{"train_examples": 194171, "levels_per_channel": 4, "head_dim": 64, "parallel_block": false, "tie_word_embeddings": true, "beta1": 0.8, "max_steps": 9600, "batch_size": 64}
Rows from block 3 of a small autoregressive pixel model, named by matrix and row number. Rows with one number belong to one neuron. Each number is 500 + 50 x the weight over its row's rms, rounded and kept within 0 to 999. All counts start at 0. Numbers have three digits each. After the name is the row's rms in percent of the matrix's.
After each neuron's rows are labels from the 100 images, of 14976, where the neuron reaches its largest size: "responds to" is what is common among them. Only what is clearly more common there than usual is listed. The data: microscope photos of single blood and bone marrow cells.
# gate: MLP gate (model.blocks.3.mlp.gate.weight, 384x128), inputs 0-63
# fc1: MLP up (model.blocks.3.mlp.fc1.weight, 384x128), inputs 0-63
# fc2: MLP down (model.blocks.3.mlp.fc2.weight, 128x384, transposed), outputs 0-63

gate.187 119:497489374531454518434486498452473476444498538495498458484494546651431501449567537488515444498479510520417439472511516587533578496519512493502536496532586573524486511534474610428529513442501528
fc1.187 117:510413490533501551514429466443561438540502471521538444453439411472483511502487494475531574557584552497549480561421484532485408483422575444497467610488637493563571588431465514482510406493535530
fc2.187 118:478592590528548516480359390530539503482567594377480571525432510571520460509561445533619533496407518480449509489589462485537511455506446484486521490555549479494525479507389493464474485475486605
responds to: cell type: segmented neutrophil

gate.282 034:562579653461507546559481501483539590497483436510499459532504444505588507514433541567533509538532370429518492497436465502475482543475377495483400438459586474458489541506452548533475485577480431
fc1.282 035:443429505442440579476488557493461591461483499568510489489526546514509498501433473513528556474470473398465516569520496499418463481463490442575484601429505502571453610487537505474472442541511514
fc2.282 034:527579447424402499497474541560482554428514534516498578585475580547497469555508429480499522468488554494583487503465543493457570430516559532371467541498602500627413341449467555531464487510428466
responds to: smear: peripheral blood

gate.223 119:477521525460538536564448554522484573505574475565479477399498483554507416502499532470518439537471492489464524575554528492479447487518473488482529520444533599409506516409469509605539415525489626
fc1.223 107:509597606494533462587552421504478485406452488451520547522509496546533445560422432522469503486494429537461459531409523451518510486491500484503548442569566436521563379506485433512413605492484479
fc2.223 107:546551574616509519495530542507493500455559481579524426548475396475619492539526532495616516485527448534499453495435445534557554480484488481461511534577477506540537373468495516382509479502476533
responds to: cell type: promyelocyte; cell type: artefact

gate.173 122:581451420518519475462567447569415454500492500534533488585532499504454499499607545478493635494574486454516471509473497444496505549518473533502461631472540461610467572515532500479527633494507440
fc1.173 124:495481520438442494441582517510524474512591439501604500498583368532420511469479549533509582592543450516539451565553517459546451532528528451526416467439561510520463522415353395406511534430500503
fc2.173 118:485478431436458570514681493412454571489409535573532500554577453366501494487518567454602462480475547450595528509486513521478515530494581539485467436549398545585477516528528476425497573433497501
responds to: cell type: segmented neutrophil

gate.220 113:473440415507476465462580534527500409494530637470452472528495407519358480566479503432600555539457498503542527484524622563472425499447459481556582603474497484523496552470556467513502459521513444
fc1.220 112:498550541534512496576468494514447543522471514508547464493450598489489485478549595502487501450499524477442439540442448544488595486493470483514435503620487561533506506509467600537478476501571526
fc2.220 109:486549505484512487542489500521427424536441479581501429553515467479480486503484591470490553496453480504580483532546469489561460489509485505484448462510581538421526559493588499520610648499502478
responds to: cell type: promyelocyte

gate.267 109:451561482471472443524483470495586613602437591539409545425508533401567511536438386572486459517534555505532484503412546467492482529511505429462459462464449385527488530547561455565474523516471488
fc1.267 108:528419396502554502479406616557564462593503540517540377456481498513557510456477590535540491497586493535491464445474461559579426446389555484496459526531480515504536465436479583532558536422485533
fc2.267 108:488495502474502532583530542533479544503465499562493416511518482446459522479439465689548492535555504518542594478518484511516544529487494503490383499458421499474454524487568553528538540498459545
responds to: smear: peripheral blood

gate.339 054:561496457492427476444513477394493512528440546498539529632548531434523467476474501473510464434548531513521481543583471563554442515463539504483547595423523466514537506456565601503515432479447518
fc1.339 056:592458520491588585425604615472435479500622365544512477526482513536470462536461565524546499451528481485460449480513474422545450525511529524417383495529562438518505447474427528533533534493538494
fc2.339 055:536590492498434523519608519420488444516516463549479535491480512515469467499448487506519510486553515468571408498524525407535558548538513443549466398489557510466477530505425465337567520469521484
responds to: cell type: promyelocyte

gate.213 108:478519539451494444517428500480536542540450484494466533496603462421425434483514455607538549450464511428507436486507546428519431511535537524438414535542529494492463533485394500497478533394507514
fc1.213 104:497511508492600434514483496526434443607672401545588472519502504600595479441531441490433586485457477552483491469527401511551506467567538587468554450578433504467510503521545492468537487434462421
fc2.213 110:482524468489380462463451460518567500496450552470476475517539545458410516461544488602478476534553477490456475372468506482530407493463512480502484559535566512434497568510380522542434557473561510
responds to: cell type: artefact

gate.283 073:451531432578421473436479443455468476465586486512474511543497424503465557473489477505519495568461524564464531504578558572540461520460517439443439448522523458442510542481440429470528490501560492
fc1.283 075:601523496495521469456454563461460438536521526542533448591524565464504415544480487511527514495425443460496555503536512441419537502531545560542497407538523497532427494517574622554520507438486585
fc2.283 075:482495547565562495474503389425484532584437470469504461512564482534461546513522492490537492467452403503453483567496512510522454568482585512527503452445578467519465535507606477475546414435515529
responds to: smear: peripheral blood; cell type: platelet

gate.348 103:515485489464581496452543536483473473552526592500582429570536490549447479425440585543448558479568502534430470509471495462556461552532488590464519496599583479502489497435318493523522446403580488
fc1.348 098:561503461523518512500578435448468530537488479477474553537557592411457484486488537474520515469484561474546482457508503443554481514547523547478508437458568396395442637523541544410490429513517489
fc2.348 095:444544531478476519540524439505469549522425529531496495506534508392513501490477536546485508486522464508484421419443492546502584484527492518408517458542376504496451565539663383424446581473567468
responds to: cell type: artefact

gate.259 061:418535493536558464549401435444443516562443600467464491561553641404553501481486562576534527511547537509432520488446552455434460524480584570445446532618528502508488569503477506541559461498498427
fc1.259 061:523483460609559525550527521582425438493442491542473464446401516598496532490474565510471565499524495487554553531374435479562463432453442511427579453520539527464540534529509549549546411521491508
fc2.259 063:536444532439485562534594568630476567546460524538478550542525458508713525466486550536557456498478563490542461491534515524495555404504473621521442454456448491560441465504471451499551523465554572
responds to: cell type: artefact

gate.221 066:437433573499401556433561444475441540612499443500476501510524517544557480528406516502539520463503570491515505474434569514562515544436460559506505515538509536555482463490473491549468487497505524
fc1.221 064:471487481432526529498410603490479509483551602512543491476580500513531478478487503501592494472484606497526507410438494511521628442448472435475487609482463537569536556542611497485447402446532474
fc2.221 068:467493515483541477472534491489557523470633418515556480527448592596399456478521431489555493466504505495435491492547481497523529478524503546462533555462470600539542378501533509637314445502429550
responds to: cell type: artefact

gate.333 046:447611482466534524423522509499588511536495508522466456461609473421581494526537500574503552516531450500504456536614513472477507531501533530460485549446550473521515591490457545586341503461452470
fc1.333 050:482527517523576486488422497581448497502530426522487486409472580580569519553538489482430573505450521504523525582428521437520420497477421502487546533548404553490488558449507532613471545506442518
fc2.333 048:436534615410457561536543545539464472465669529456512486511532525512584500501402430535535532421546549551443450433423542526568428503497566531576536529554475484480516446507557459533402488534373551
responds to: cell type: segmented neutrophil

gate.171 086:510530430571400468526492513554531467500589427471539528536461488515495513537635366469579553578504494466515596556446541424489452532517452553507540640491456498504528546479547490410506585490490501
fc1.171 091:583522475438493521461550512517587523425544473514524474499601429562575503450530444486472483515474511567375500452568511431475442539514528509547513546504428519533455429496430461505595616482483509
fc2.171 090:392554516444500548653482531526459582476527527493489541494423491450542473510515531496620518459434582549506478534483525486472521432490459486570483544557439533563435467498496516408373564432435452
responds to: cell type: segmented neutrophil

gate.64 120:452461507455417516566513590533418493553527490537511465539453420405418504462454562471496515494514493444534482480457555520508498454507525421522506532455546521569457574451636493470539436522513461
fc1.64 119:498543486391512553455547410519541502476420587495526489489449476560466525493468500488614517522424481474482381544485440461443535474433446459537545450519488511523544422519434464577520560468542483
fc2.64 113:550467478573427551464571473519556496501458558504512493562573434497570510533521444398496561499465453514496552502509474531540502515468486462425499500480555504548474435465537456431482661476445471
responds to: cell type: promyelocyte

gate.306 085:400542586483587512550456477542473569470412515516477519510492501368482465470447586499453482425537475517590526590418502540441566534549517457506528434431566421452460544537483461489511480492539504
fc1.306 089:501404511516433477464521534535413429546451515528549460538412594535434518456420616453430429431486499486487461505543435549548545466498436532344520440511528532475491545560531578556519481481505464
fc2.306 085:445606439329609532520530478472505522514448547533494502424526543492524488459503544466585497480488539489576467460529496499504572457524434540534474443566395526555483421516423540451524510437518522
responds to: cell type: artefact

gate.133 108:550591444623472589474530559413458481412428514487476499486508500608554481479619546431491460468541531489449461454459534604494576501433564529558482494539539572493441548497466523537492469530527495
fc1.133 108:426450483471442530550515467480505499510579425492604495545341508541577532513450553474553469548534499512592507532390511468558499521505561533498462529494600534604515545452459399423431470466508487
fc2.133 106:491384460519546505516524451523490574472528626482487495531568475470447474499522389515613480483465542467507527522533430493555453479536498518592498501534427542512458484563485488486462463546502523
responds to: cell type: eosinophil

gate.70 024:525488517509565448449501534424499517445510457552455512502556521396411568462518381511547482443541527525535485503482552541418501534429480451385481460511489575457583546482458466588467444470547430
fc1.70 026:623482545577617484602469528619475501513479465518428518388549518439451495485430494558549434522587422447458513450475468456435496529476372471517453531482351557476590478534561486517488484523564564
fc2.70 027:410416437503378527487391594504484428525483433408456495576560456541512541417413550594528469391548542571543500475586532589473503516488466531400547423529507503475462462509502520518449599456473463
responds to: smear: peripheral blood

gate.80 100:487497445551475450548471524505450400511517544566519513538565458598553460493453573459459506503516543547413399511486527441433601524586399482460484499447431560536505521532498414559543424493501487
fc1.80 105:474409518572482428575388480418514581555434521550560514514505452526548539450483491606475488520495541444422424573445547463383465554593488518475485485478515538455513593461497446445505487397459537
fc2.80 109:487414442559433456477494474459485548577403558489508501486535492494517540465476561521541440573594475467565439549495483481488458482557537411523529328492435478514445508562498470444547499498539443
responds to: cell type: plasma cell

gate.275 107:512422374501453596358508459456512518551483504481448555498397470511455538574446561476494481456449536600520529534479522507571504501462475472393511511519575444551541563493402539501524452430524522
fc1.275 114:469449487397374610369523427471553596524459527486434500461424408490501529481535463486486492523451532553465507517514534538570467536525453480460571574576505454489574468516472509458496442505566487
fc2.275 107:550542501483355562464474523483494551523507495400488549456484546502477547522442488518472501466508483447518503535466460476513552447482545475507550575375453414404470478557458387542558457572520455
responds to: cell type: segmented neutrophil

gate.57 076:442556478534531464500474485454491391522561566561500543430459507487455484534581423454538420489552468458453508460510519523455590463553498475560487485522558534497494535490516563566453608482459500
fc1.57 078:422553487603509480512521507496539450475489576486529478483574501525563491515407546502478546467556559459468483507407463543472539507460615496612451474461579442420483522510470541496507329428469505
fc2.57 078:546519580548548471443491492470580429488422579517457460549435575391453517522424451561557426506522492534506443517460565526513470556526562469516576424469459467491468524514462437591608484512504600
responds to: smear: peripheral blood

gate.98 116:406526531415419523554462476394526511511505504538468492450460470502618526490592389450538512565434483500503481506435502531381543482508456569584511562486504497547448490558605516394468401517437505
fc1.98 121:555497476509446487508510501383425488598496419533506490561479425401449555559485419385499489531475407520546520509528525444528444562552536443641503478566585435441497555487527464491421456504516440
fc2.98 117:462517585426404562438480522554495506470516432408527533521487503453493540512404526532502444516516455567476504476571500464460610504526465565485509418511595446454601467462471410494504610423484509
responds to: smear: peripheral blood

gate.109 027:527491458469436556478499493405544572541358537568521462500404466548444469544390517449487518454483402519529427491559469487480521413496430459576458458440484536516508431466590538591537577486552524
fc1.109 029:472494541412473398558558603446510563455544484484553579505501453514369500491469466419537504461518507517463461462536490511520494487628507459497457496404498489584495539407514497527525494533469576
fc2.109 027:561410496466489510403532516578525437545529675589503510534392518474471507460458435467499475524557518512540553443510496422510475595560505555480523400508499497555494547457534559501577501534470516
responds to: cell type: promyelocyte

gate.73 119:400565440490546532531567458565570502522535660516477492401449462408494439468535498523562518522469596492469427458441467512498550505540535460454579458495466531422467486558475492501550444450565513
fc1.73 117:576458452463563530473447520538501539469430573491481478425568462575453522489571442500463540532492521519411469427433447488623564482515553476437521580500580471458487459580479538537509608456476475
fc2.73 123:445521458421532516522502494408495468503502454459493499458590493515559492470479409539473481451629501482476399464452527470535508487494529577527469461556535509491520519530452556496424552454438547
responds to: cell type: erythroblast

gate.382 077:491607516528418541467449523524532520592486531560487517534532565381437444570578471421534513418470435439576517484513432494492549530440495518520559449496478500541515504434507523537522499498470518
fc1.382 080:443547479496570497588525532527446423483454501494470477448489405482525493515425539424526579446481584530539609473460441465489497435467530557514479619543455513528437434473545592511507538494465451
fc2.382 080:484542539458495502566466547526502431507535538500472508472459493479557506535503529531451561500525563493466484545503512411454628390477514511476512512452515456415508535450472510571462509481501475
responds to: cell type: artefact

gate.351 112:517417442547521493474494499485545440556479614491450498476522437509427560523540480491510559494497553485533523576520513455481478517443602461582563563449588492510563578432513475560486435503497400
fc1.351 105:404502488550498497457498394482543470564534522496484455477534438475505526536513468488564578452477558462590539505505544511487482476444518473598620506542470445587491454425448509486534418571555351
fc2.351 096:528479452510433582538513577527449462513468471457528510500600467531454531509489443493478450521571437550491407345416524564451510479511531564457481389490386524546539538547476465531499606446519451
responds to: cell type: segmented neutrophil