{
  "model": "autoregressive pixel model",
  "image_size": 16,
  "arch": "transformer_decoder",
  "norm": "layernorm",
  "norm_position": "pre",
  "positions": "learned"
}
Rows from block 3 of a small autoregressive pixel model, named by matrix and row number. Rows with one number belong to one neuron. Each number is 500 + 25 x the weight over its row's rms, rounded and kept within 0 to 999. All counts start at 0. Numbers have three digits each.
After each neuron's rows are labels from the 100 images, of 14976, where the neuron reaches its largest size: "top examples" is what is common among them. Only what is clearly more common there than usual is listed. The data: microscope photos of single blood and bone marrow cells. In brackets: how many of the 100.
# gate: MLP gate (model.blocks.3.mlp.gate.weight, 384x128), inputs 0-63
# fc1: MLP up (model.blocks.3.mlp.fc1.weight, 384x128), inputs 0-63
# fc2: MLP down (model.blocks.3.mlp.fc2.weight, 128x384, transposed), outputs 0-63

gate.186:492504468505513485479517501472466466486512483507474491484452493503508493490558498459485481481504493524465505495511549519529488496516548523451487526493539490529499519481509523537472548508509496
fc1.186:476481519453548542469513501518543513494517508513526502498529526552523438541481473590521511487530473502486475474496448455516474525482476467504463454507520520477532476484476519462490486453526534
fc2.186:492541482456490498476509500453498500496474503535484493473540496462497512497510539418468463462473521517489520504552531504497491512535549553515496491505467482524452515497478499519505509499517509
top examples: cell type: segmented neutrophil (44)

gate.58:492476500453486524491493463469510505500524533520501495492494486531498486524492502488475500533498522513471489499492547503543526489468489447482475442504525523526483503472523566516512496474502532
fc1.58:505525491450492514430485455540507527490476507499511501503485473506579496557450499519535511465513505483520505512502497500529534506497498502534517464488496480514515497464504476517526487513475496
fc2.58:505454535511474501495469530541481484510483475507515482494534478537525500485502453525513534540468479506497498488529489497497486478533505501518504466537542516521526475484534497503460489500466515
top examples: cell type: segmented neutrophil (51); smear: peripheral blood (49)

gate.310:474488538557456511463451463492523519523516509507475499474508524527538513508533488458528505472482528487483546501473530525494491517467492489529514494536502494519529542505501497468526504515511526
fc1.310:484481464502490472469504511462516554521493520524489491472505423471499500503484471491487516560487508517518484505561482530481482525495475512546491474489498481461511477521515481495483484493520479
fc2.310:444465525547513528522489497528482492509563497493512483493511476502491506480473485507465498510533517514457471505496500480534482523499449493476499489532479493499507521498511489464544501510500545
top examples: smear: peripheral blood (79)

gate.145:532475489490504511506485497546520531517525558499519513528489505488496489486507488530486492564493509508497506482525488508541491524524486484458479555537520514506492508497459514446507495487536564
fc1.145:551503503535527512448425499490485520483480494509459477552517534496538492523487503471519487496474501484485529543527537498491501533503483497504476545508499462498506510496467509517494463535517534
fc2.145:493546569501488495496518467556473501506490571490499495480465521512553506526491487478505503521458480519454507525511497472498535516525461493510530497488501465506481480484510475477561482518507513
top examples: cell type: segmented neutrophil (85)

gate.97:554461493545465490470503509510509501492468542521514487477505462527424503493520462509485537562512488503464492487477528473492467515546497510511497501504495491549502536511482490455510542484524481
fc1.97:535457500494517535484457542460472534467496519492497495528532470512509485532497490472502469460531488510495501519483525507529507482481550504514465564523518487521498465494514507491449482513470511
fc2.97:520541431504537516509490485496506518509502568526502482498511481510517510488479481509523490508446508517481492481550502521489517520518503465546497520475470518442480519510448469511521494477518501
top examples: cell type: segmented neutrophil (73)

gate.81:455557501464443492484568505512468499548500492512512511499506460511460475490466569475505503439515503475512482526476502518528521529508463490476532502459490513511501511478492497520491500471505516
fc1.81:493506533538505465467470478554525518525454527510479503505469483499495498479455522514499513566482466489518506512473468557529502490493483483467501538476511512520488475501505476471482506495524514
fc2.81:501520510504520479465504472464527501503515493469511499507481520499485478482539506506464489495552450486490465486484516514535481489484489476493511479537483510540566530489497529465502534484484512
top examples: cell type: erythroblast (36)

gate.156:478529521504485521475505482497500480508500527504483506517485534506503469496468512506489485446533463508502535482460482526548492431499536547471536560528557491496473485480479526486512493535486508
fc1.156:563472474498525500511464520483496523467515487500488478487513472544500509516554456497496520561487476468478496491511490489484487516534492536515459508485451507494501484527541532540464477507485496
fc2.156:522529488484468516531427479497493518496502538500459527514537477494476497503474489459521525532483509495528497463523520489465495512541507486476536477471485476523487549509532500527488415521517466
top examples: cell type: artefact (25)

gate.56:522453441507488531450477476493557537494519541509471494495502485540459492500531448504503486504473527491482525471477490531527503493506524496472517519476523521513497500525504569501511478516523501
fc1.56:454526514435513479549496512466479485504490479486521518502485495526550521507503499509507495515512511510510501500493505459468480473491491493551465483535459473511495517489523466485470574485449506
fc2.56:548486431500512492492515464532535503479497450506522496509523493454468475508558504495501527483463503508502546522506479492511517527473499488529489514483504535532495531487467547472492508488520460
top examples: cell type: segmented neutrophil (70)

gate.146:500504521482528492438489517478543526519474537495520478474497513495490517471485478492536483482507501523481484530534482543523489519489485516471518525541510528527501477476471517496513505468504548
fc1.146:493476515548489470496481449493508496521478482514502494485492499489495509492458496487524499478483524469535493548494478474458550496494486517526523463499508558472496490520487466482562460507478544
fc2.146:517533473474478489541509532503498514525536484454492517480550498482549493497499442527522497529463514513479487436490547512487514528504500520491462481530514508481504473484496542519474538491491521
top examples: cell type: erythroblast (77)

gate.381:475510498519515504543498481521495469501516485506491494499449462518474488505510507479479500494511486516513510502532501533488488517481535503446531493492474503501521514491528484540453533474499476
fc1.381:500537512512488513511514495521482486497529485514487506440507517491523503510534491530445532541491503520437500544439496512468522516493480502494492548483447501448486509536527536482488529470501494
fc2.381:512455463503480476527486570510484534512490477460537523494543511473516498487453439519472490492472542550455467498487486515502565461475485488492484502514476494507495500523497533483486563483530451
top examples: smear: peripheral blood (93); cell type: segmented neutrophil (49)

gate.89:501518511509492511440492512486571535531491498492488509539481535548513470497489522526504474494507499482462501473526519518502496469472485500526492493505530529501519471471469500479501532496543524
fc1.89:456514465487511511509496495511491485539484536516503476467452511532491519472551456519481480492555508519489459468453504549506494488490502492518467515528461486545479508515506487476525528440493518
fc2.89:500511448498490504490528512514538497512487500488509480485524481534510516490490524553495485503509544501483525499505510465495522469454450471535505470492505502509480461490440519525566509491519514
top examples: smear: peripheral blood (100); cell type: erythroblast (46); cell type: band neutrophil (27)

gate.126:500465477504536522501512495452492523488455524512482508508500512477479489500450508486512494469510507494529514497425495470510502500534542510519518444512480471504519546481505491492517494496476513
fc1.126:517481507517525501500484502508467500510528491512514495497590524494507497480468518505493466439487529517478458506507484500497496517499512468484502450540523485466474514504484516512564514489495528
fc2.126:506510472501506533509515552503431502513461504522498509525525516461561482503460497471493505532519505500524501469482516519499542481535523486437462450476452511529510480525559515476531513491519444
top examples: cell type: artefact (38)

gate.104:505454468522535479509500553500485451494487532494492466513453505501484521508450498465494440524525495538482492451505496514487508485519533509512492484461522485515524484490508517507494491512508479
fc1.104:523586465503502528478466508512510463524499500492484544490469559509487506513479511512511541487535531483503498523454507459540545507502502477457465463465504460516496532501477485517522524497530507
fc2.104:488517547525495483505520482478508555524517500516511480497516522490433513476525504510484537494473518489512478536474472477532494497484482536508487541516491512494490538519461518477487491485516465
top examples: cell type: lymphocyte (39)

gate.167:486530508487478529481481562510512500489537499541495477552487496468519468490503544486499490477529504479492502513528475446449516501495490543476492501470505539492499469486500539500476470518500518
fc1.167:500476502466521502495545478511534464511507513480491513474517489516516522514479490510532538527473502498542495515550497457479526518492449492544511495447468472471520530495503436520512502494519511
fc2.167:562466422500476492506509526534451527490475511527498476480501472479512474502507451474465499503459519524523503515522502534523540502484463485511489498494535531488494478498483512513529517484519504
top examples: cell type: artefact (29)

gate.129:522444489530533535451503513463491503477485474490498506509490415541483500510481494526517516517508484525543515484530518540530466495491509480488497529492469516519492489507542491514508486505488459
fc1.129:505526490491493543496506447515515526455514518485488486515498502509478523531511491478563487509517448493578514479502499495502508476476494500480506515499512462512476516502449520453520488506503469
fc2.129:466527475470462539492474529506469539489527557528483506500526512527465488503500465540523530522476518522513514500484509475497499489527503505529511453508503487522503548482505495520488483507495484
top examples: cell type: segmented neutrophil (42)

gate.174:469502457513506492459500464497502473552521540519459465499511501556513532490533518494516489502513487493469440478522506519487499452479493471535516478507484486539496494545537490501494552516500506
fc1.174:472537560487511487517513479513495519514466508502494490465528487508527473489505468510521495513510508514515441532480507517486480469509489536484502475516506523479488497481500516510539509493481518
fc2.174:503536438470504484517459505503521523491500533499452504478555519441491510475476523517496504504514538496482530487496508453493497521516481497527497471499496453472442516512449525516522469513480503
top examples: smear: peripheral blood (98)

gate.31:526519476507484485517489467501521531481496506506499503507523472482508478501536449473529492520496529513538525519488512473523539536531498483479511520460538500520473516519412499474462437510507485
fc1.31:489484499472474506489468518486515517490525520509507486480488453530520526485523454483491522533483535526481531489477496519530504558488524481540502525514466501486519540527515466487449487450498488
fc2.31:481474558517502518526518502478526514528479508459503531519489472550509489508486517535512501524553486486530451467448525512503435503495516499485503477537498496479539506506487505462519489441492496
top examples: cell type: segmented neutrophil (80)

gate.90:471528482521502498489503512512483451540518510501535468501479464488489468491485522467556493495467473509488484484560513549490486501512500551527527465515519534493510462491487511497525482495521515
fc1.90:493444509480523524527512498515493473505516463492510521516485504540542491523512510495537482498527539497553485534477478475530499472483521481509496524499545531475519484501495497499520481482496503
fc2.90:506508536576511494506494535540496509479516464487485503517459518509502480494504514496533519478496507459499499518548447516482512473487503489528548543501463494459482517506506469498493484510533469
top examples: cell type: erythroblast (94)

gate.8:457494463478544544544432490516506480489497506493514501513503500474524499553502456471525500506483509487482512559462547472487558527489528508469466487521503510539511508500516500517500519474468502
fc1.8:483522490503481498519460491508474499488509521497490488480529509542483485489530536511475481469509490469472519501455473505467524458516495545496555531479537523513474460536476528465497447533500502
fc2.8:511485526569491501488412472464544530504474470503513508524518549510503512488549416520519473498519519510442516499508552482483506510487518503468504511502497494484504509518484496488531508491524509
top examples: cell type: lymphocyte (56)

gate.153:520481483538497535488537515499511504490508471509514493474554436476510513489479525520498465477484513505510473534553494468501524480460546444515522511496481502480474493472457460492556522502499507
fc1.153:496501509469476515447506499420500491508485515509514505490520543438501476506491495508505488500519501493502502526480523526491500466526506504521482472472557536509506482484499563504519487518506542
fc2.153:500473485525561504535524511547466513537460503489499484526498499480513533522526498472523494491476501504470518522592505483496553497481486484526535464525551502480482473508463488509558504505500456
top examples: smear: peripheral blood (55)

gate.74:429523528494515492510510488495512470578525499485508492499453527523511498513461518465556503512495469510489441501497518506474496524502482493543496463485534491523512504481528486482534464484518515
fc1.74:491521513514521503451514484500569545550517531543487484490533472503480491477534490520497489529510467485485491496515465501503502530515511475486492469464479518464488483497440493464490489496499507
fc2.74:512482520476504457505474461544530494513521452481505501488479517519491496502508495514529485541475474503531462532508491502514490510465459493514491456525564529511475510456525554494503510471499483
top examples: cell type: erythroblast (48)

gate.125:502465480461470496501470481468492510482516481514504505491503469513517505512513462516499473512500498507493502501556476516505531516523527512547471494463531486461500475508511514523507573521496487
fc1.125:539495482499502502492572490506486497509483484520500533502435528493447497507494470491469516509507495502520519542467480512544483460510487546499486511497543522453508507480512494514543506471494509
fc2.125:545501453514496489455475518524535541513551535530477499506442500478484503495496515497550522549485524513494471532501504522509531500531486501502510500462435501522447483502461496529461457485490510
top examples: smear: peripheral blood (82)

gate.138:491541498465501517452486471426508509484469533534509490505520478522510507514478514495488530496500512509520527466488506487531531513514547496537514462486509491515483492461459517502515482483466475
fc1.138:488492535519510496506520482501464480510494457506505513453478511519529496493512453522544528529534523471525489482526511479528446480516513523488511487453503514519494542476511508480437492493489516
fc2.138:544498495464456509494542481498512512507542529567486493476481499485447475542516516445487511545476510469523523506499501482484497477484500473488502526495478490532454555522532499497500496520543495
top examples: smear: peripheral blood (66)

gate.332:486480538489532495477467487519530517476514561480485507474451503487510493518486509541529469489499504497502484523550552529476479485505513492551518500528527515472504490484485502504510459494514552
fc1.332:527493506475465531531460496464505510472523513509482496521517482482508524501548525471510522501527528469533508493515481474488505490479538446476449485535470511504508515533528479498523510508481500
fc2.332:490522430485549484531506481546449488497469467484479515489514490500485500501470488548490511492499500544524490498493516511498538501512459540510488474511540487494548505512507515516469523493503480
top examples: cell type: erythroblast (42)

gate.269:516541494530481484429519504446502528504481525518520487497491475475504455482495508495495484491487541522486480530538528524480525550530510529485506477489524580507493506491462490502500515501537527
fc1.269:456488506510519522479583493501493475484499487479494523484515497506499492511449551503525475499531529514510468515551530489493508465525492512480524461524511496505471507508496489497531452495490492
fc2.269:503527484523501493528545529534473473516502499549481485512547476472483506480510488541533493490515502495477521479536494506499528519487483476480497501502490486472484439527490532473551549514527483
top examples: cell type: erythroblast (71)

gate.115:481519479518448517480481516489489490485522502518497526475554516516520524528454474526513528476515488499519448494503506499541526509479462522536524515486488447500493537484497512496498512475503529
fc1.115:538513463507522494487524518510520494453477455489511520465442468471472524507503532519464528540504481506474534543472507522494470504506517477511507504438507513495519495510548507503471557460511525
fc2.115:485507496495522528543479492468509463481473519464520521481519486523523544472476499512518501481547485466512517501500440527533510462538510473493483456499489453521474470517537487522531518510493497
top examples: smear: peripheral blood (66); cell type: myeloblast (35)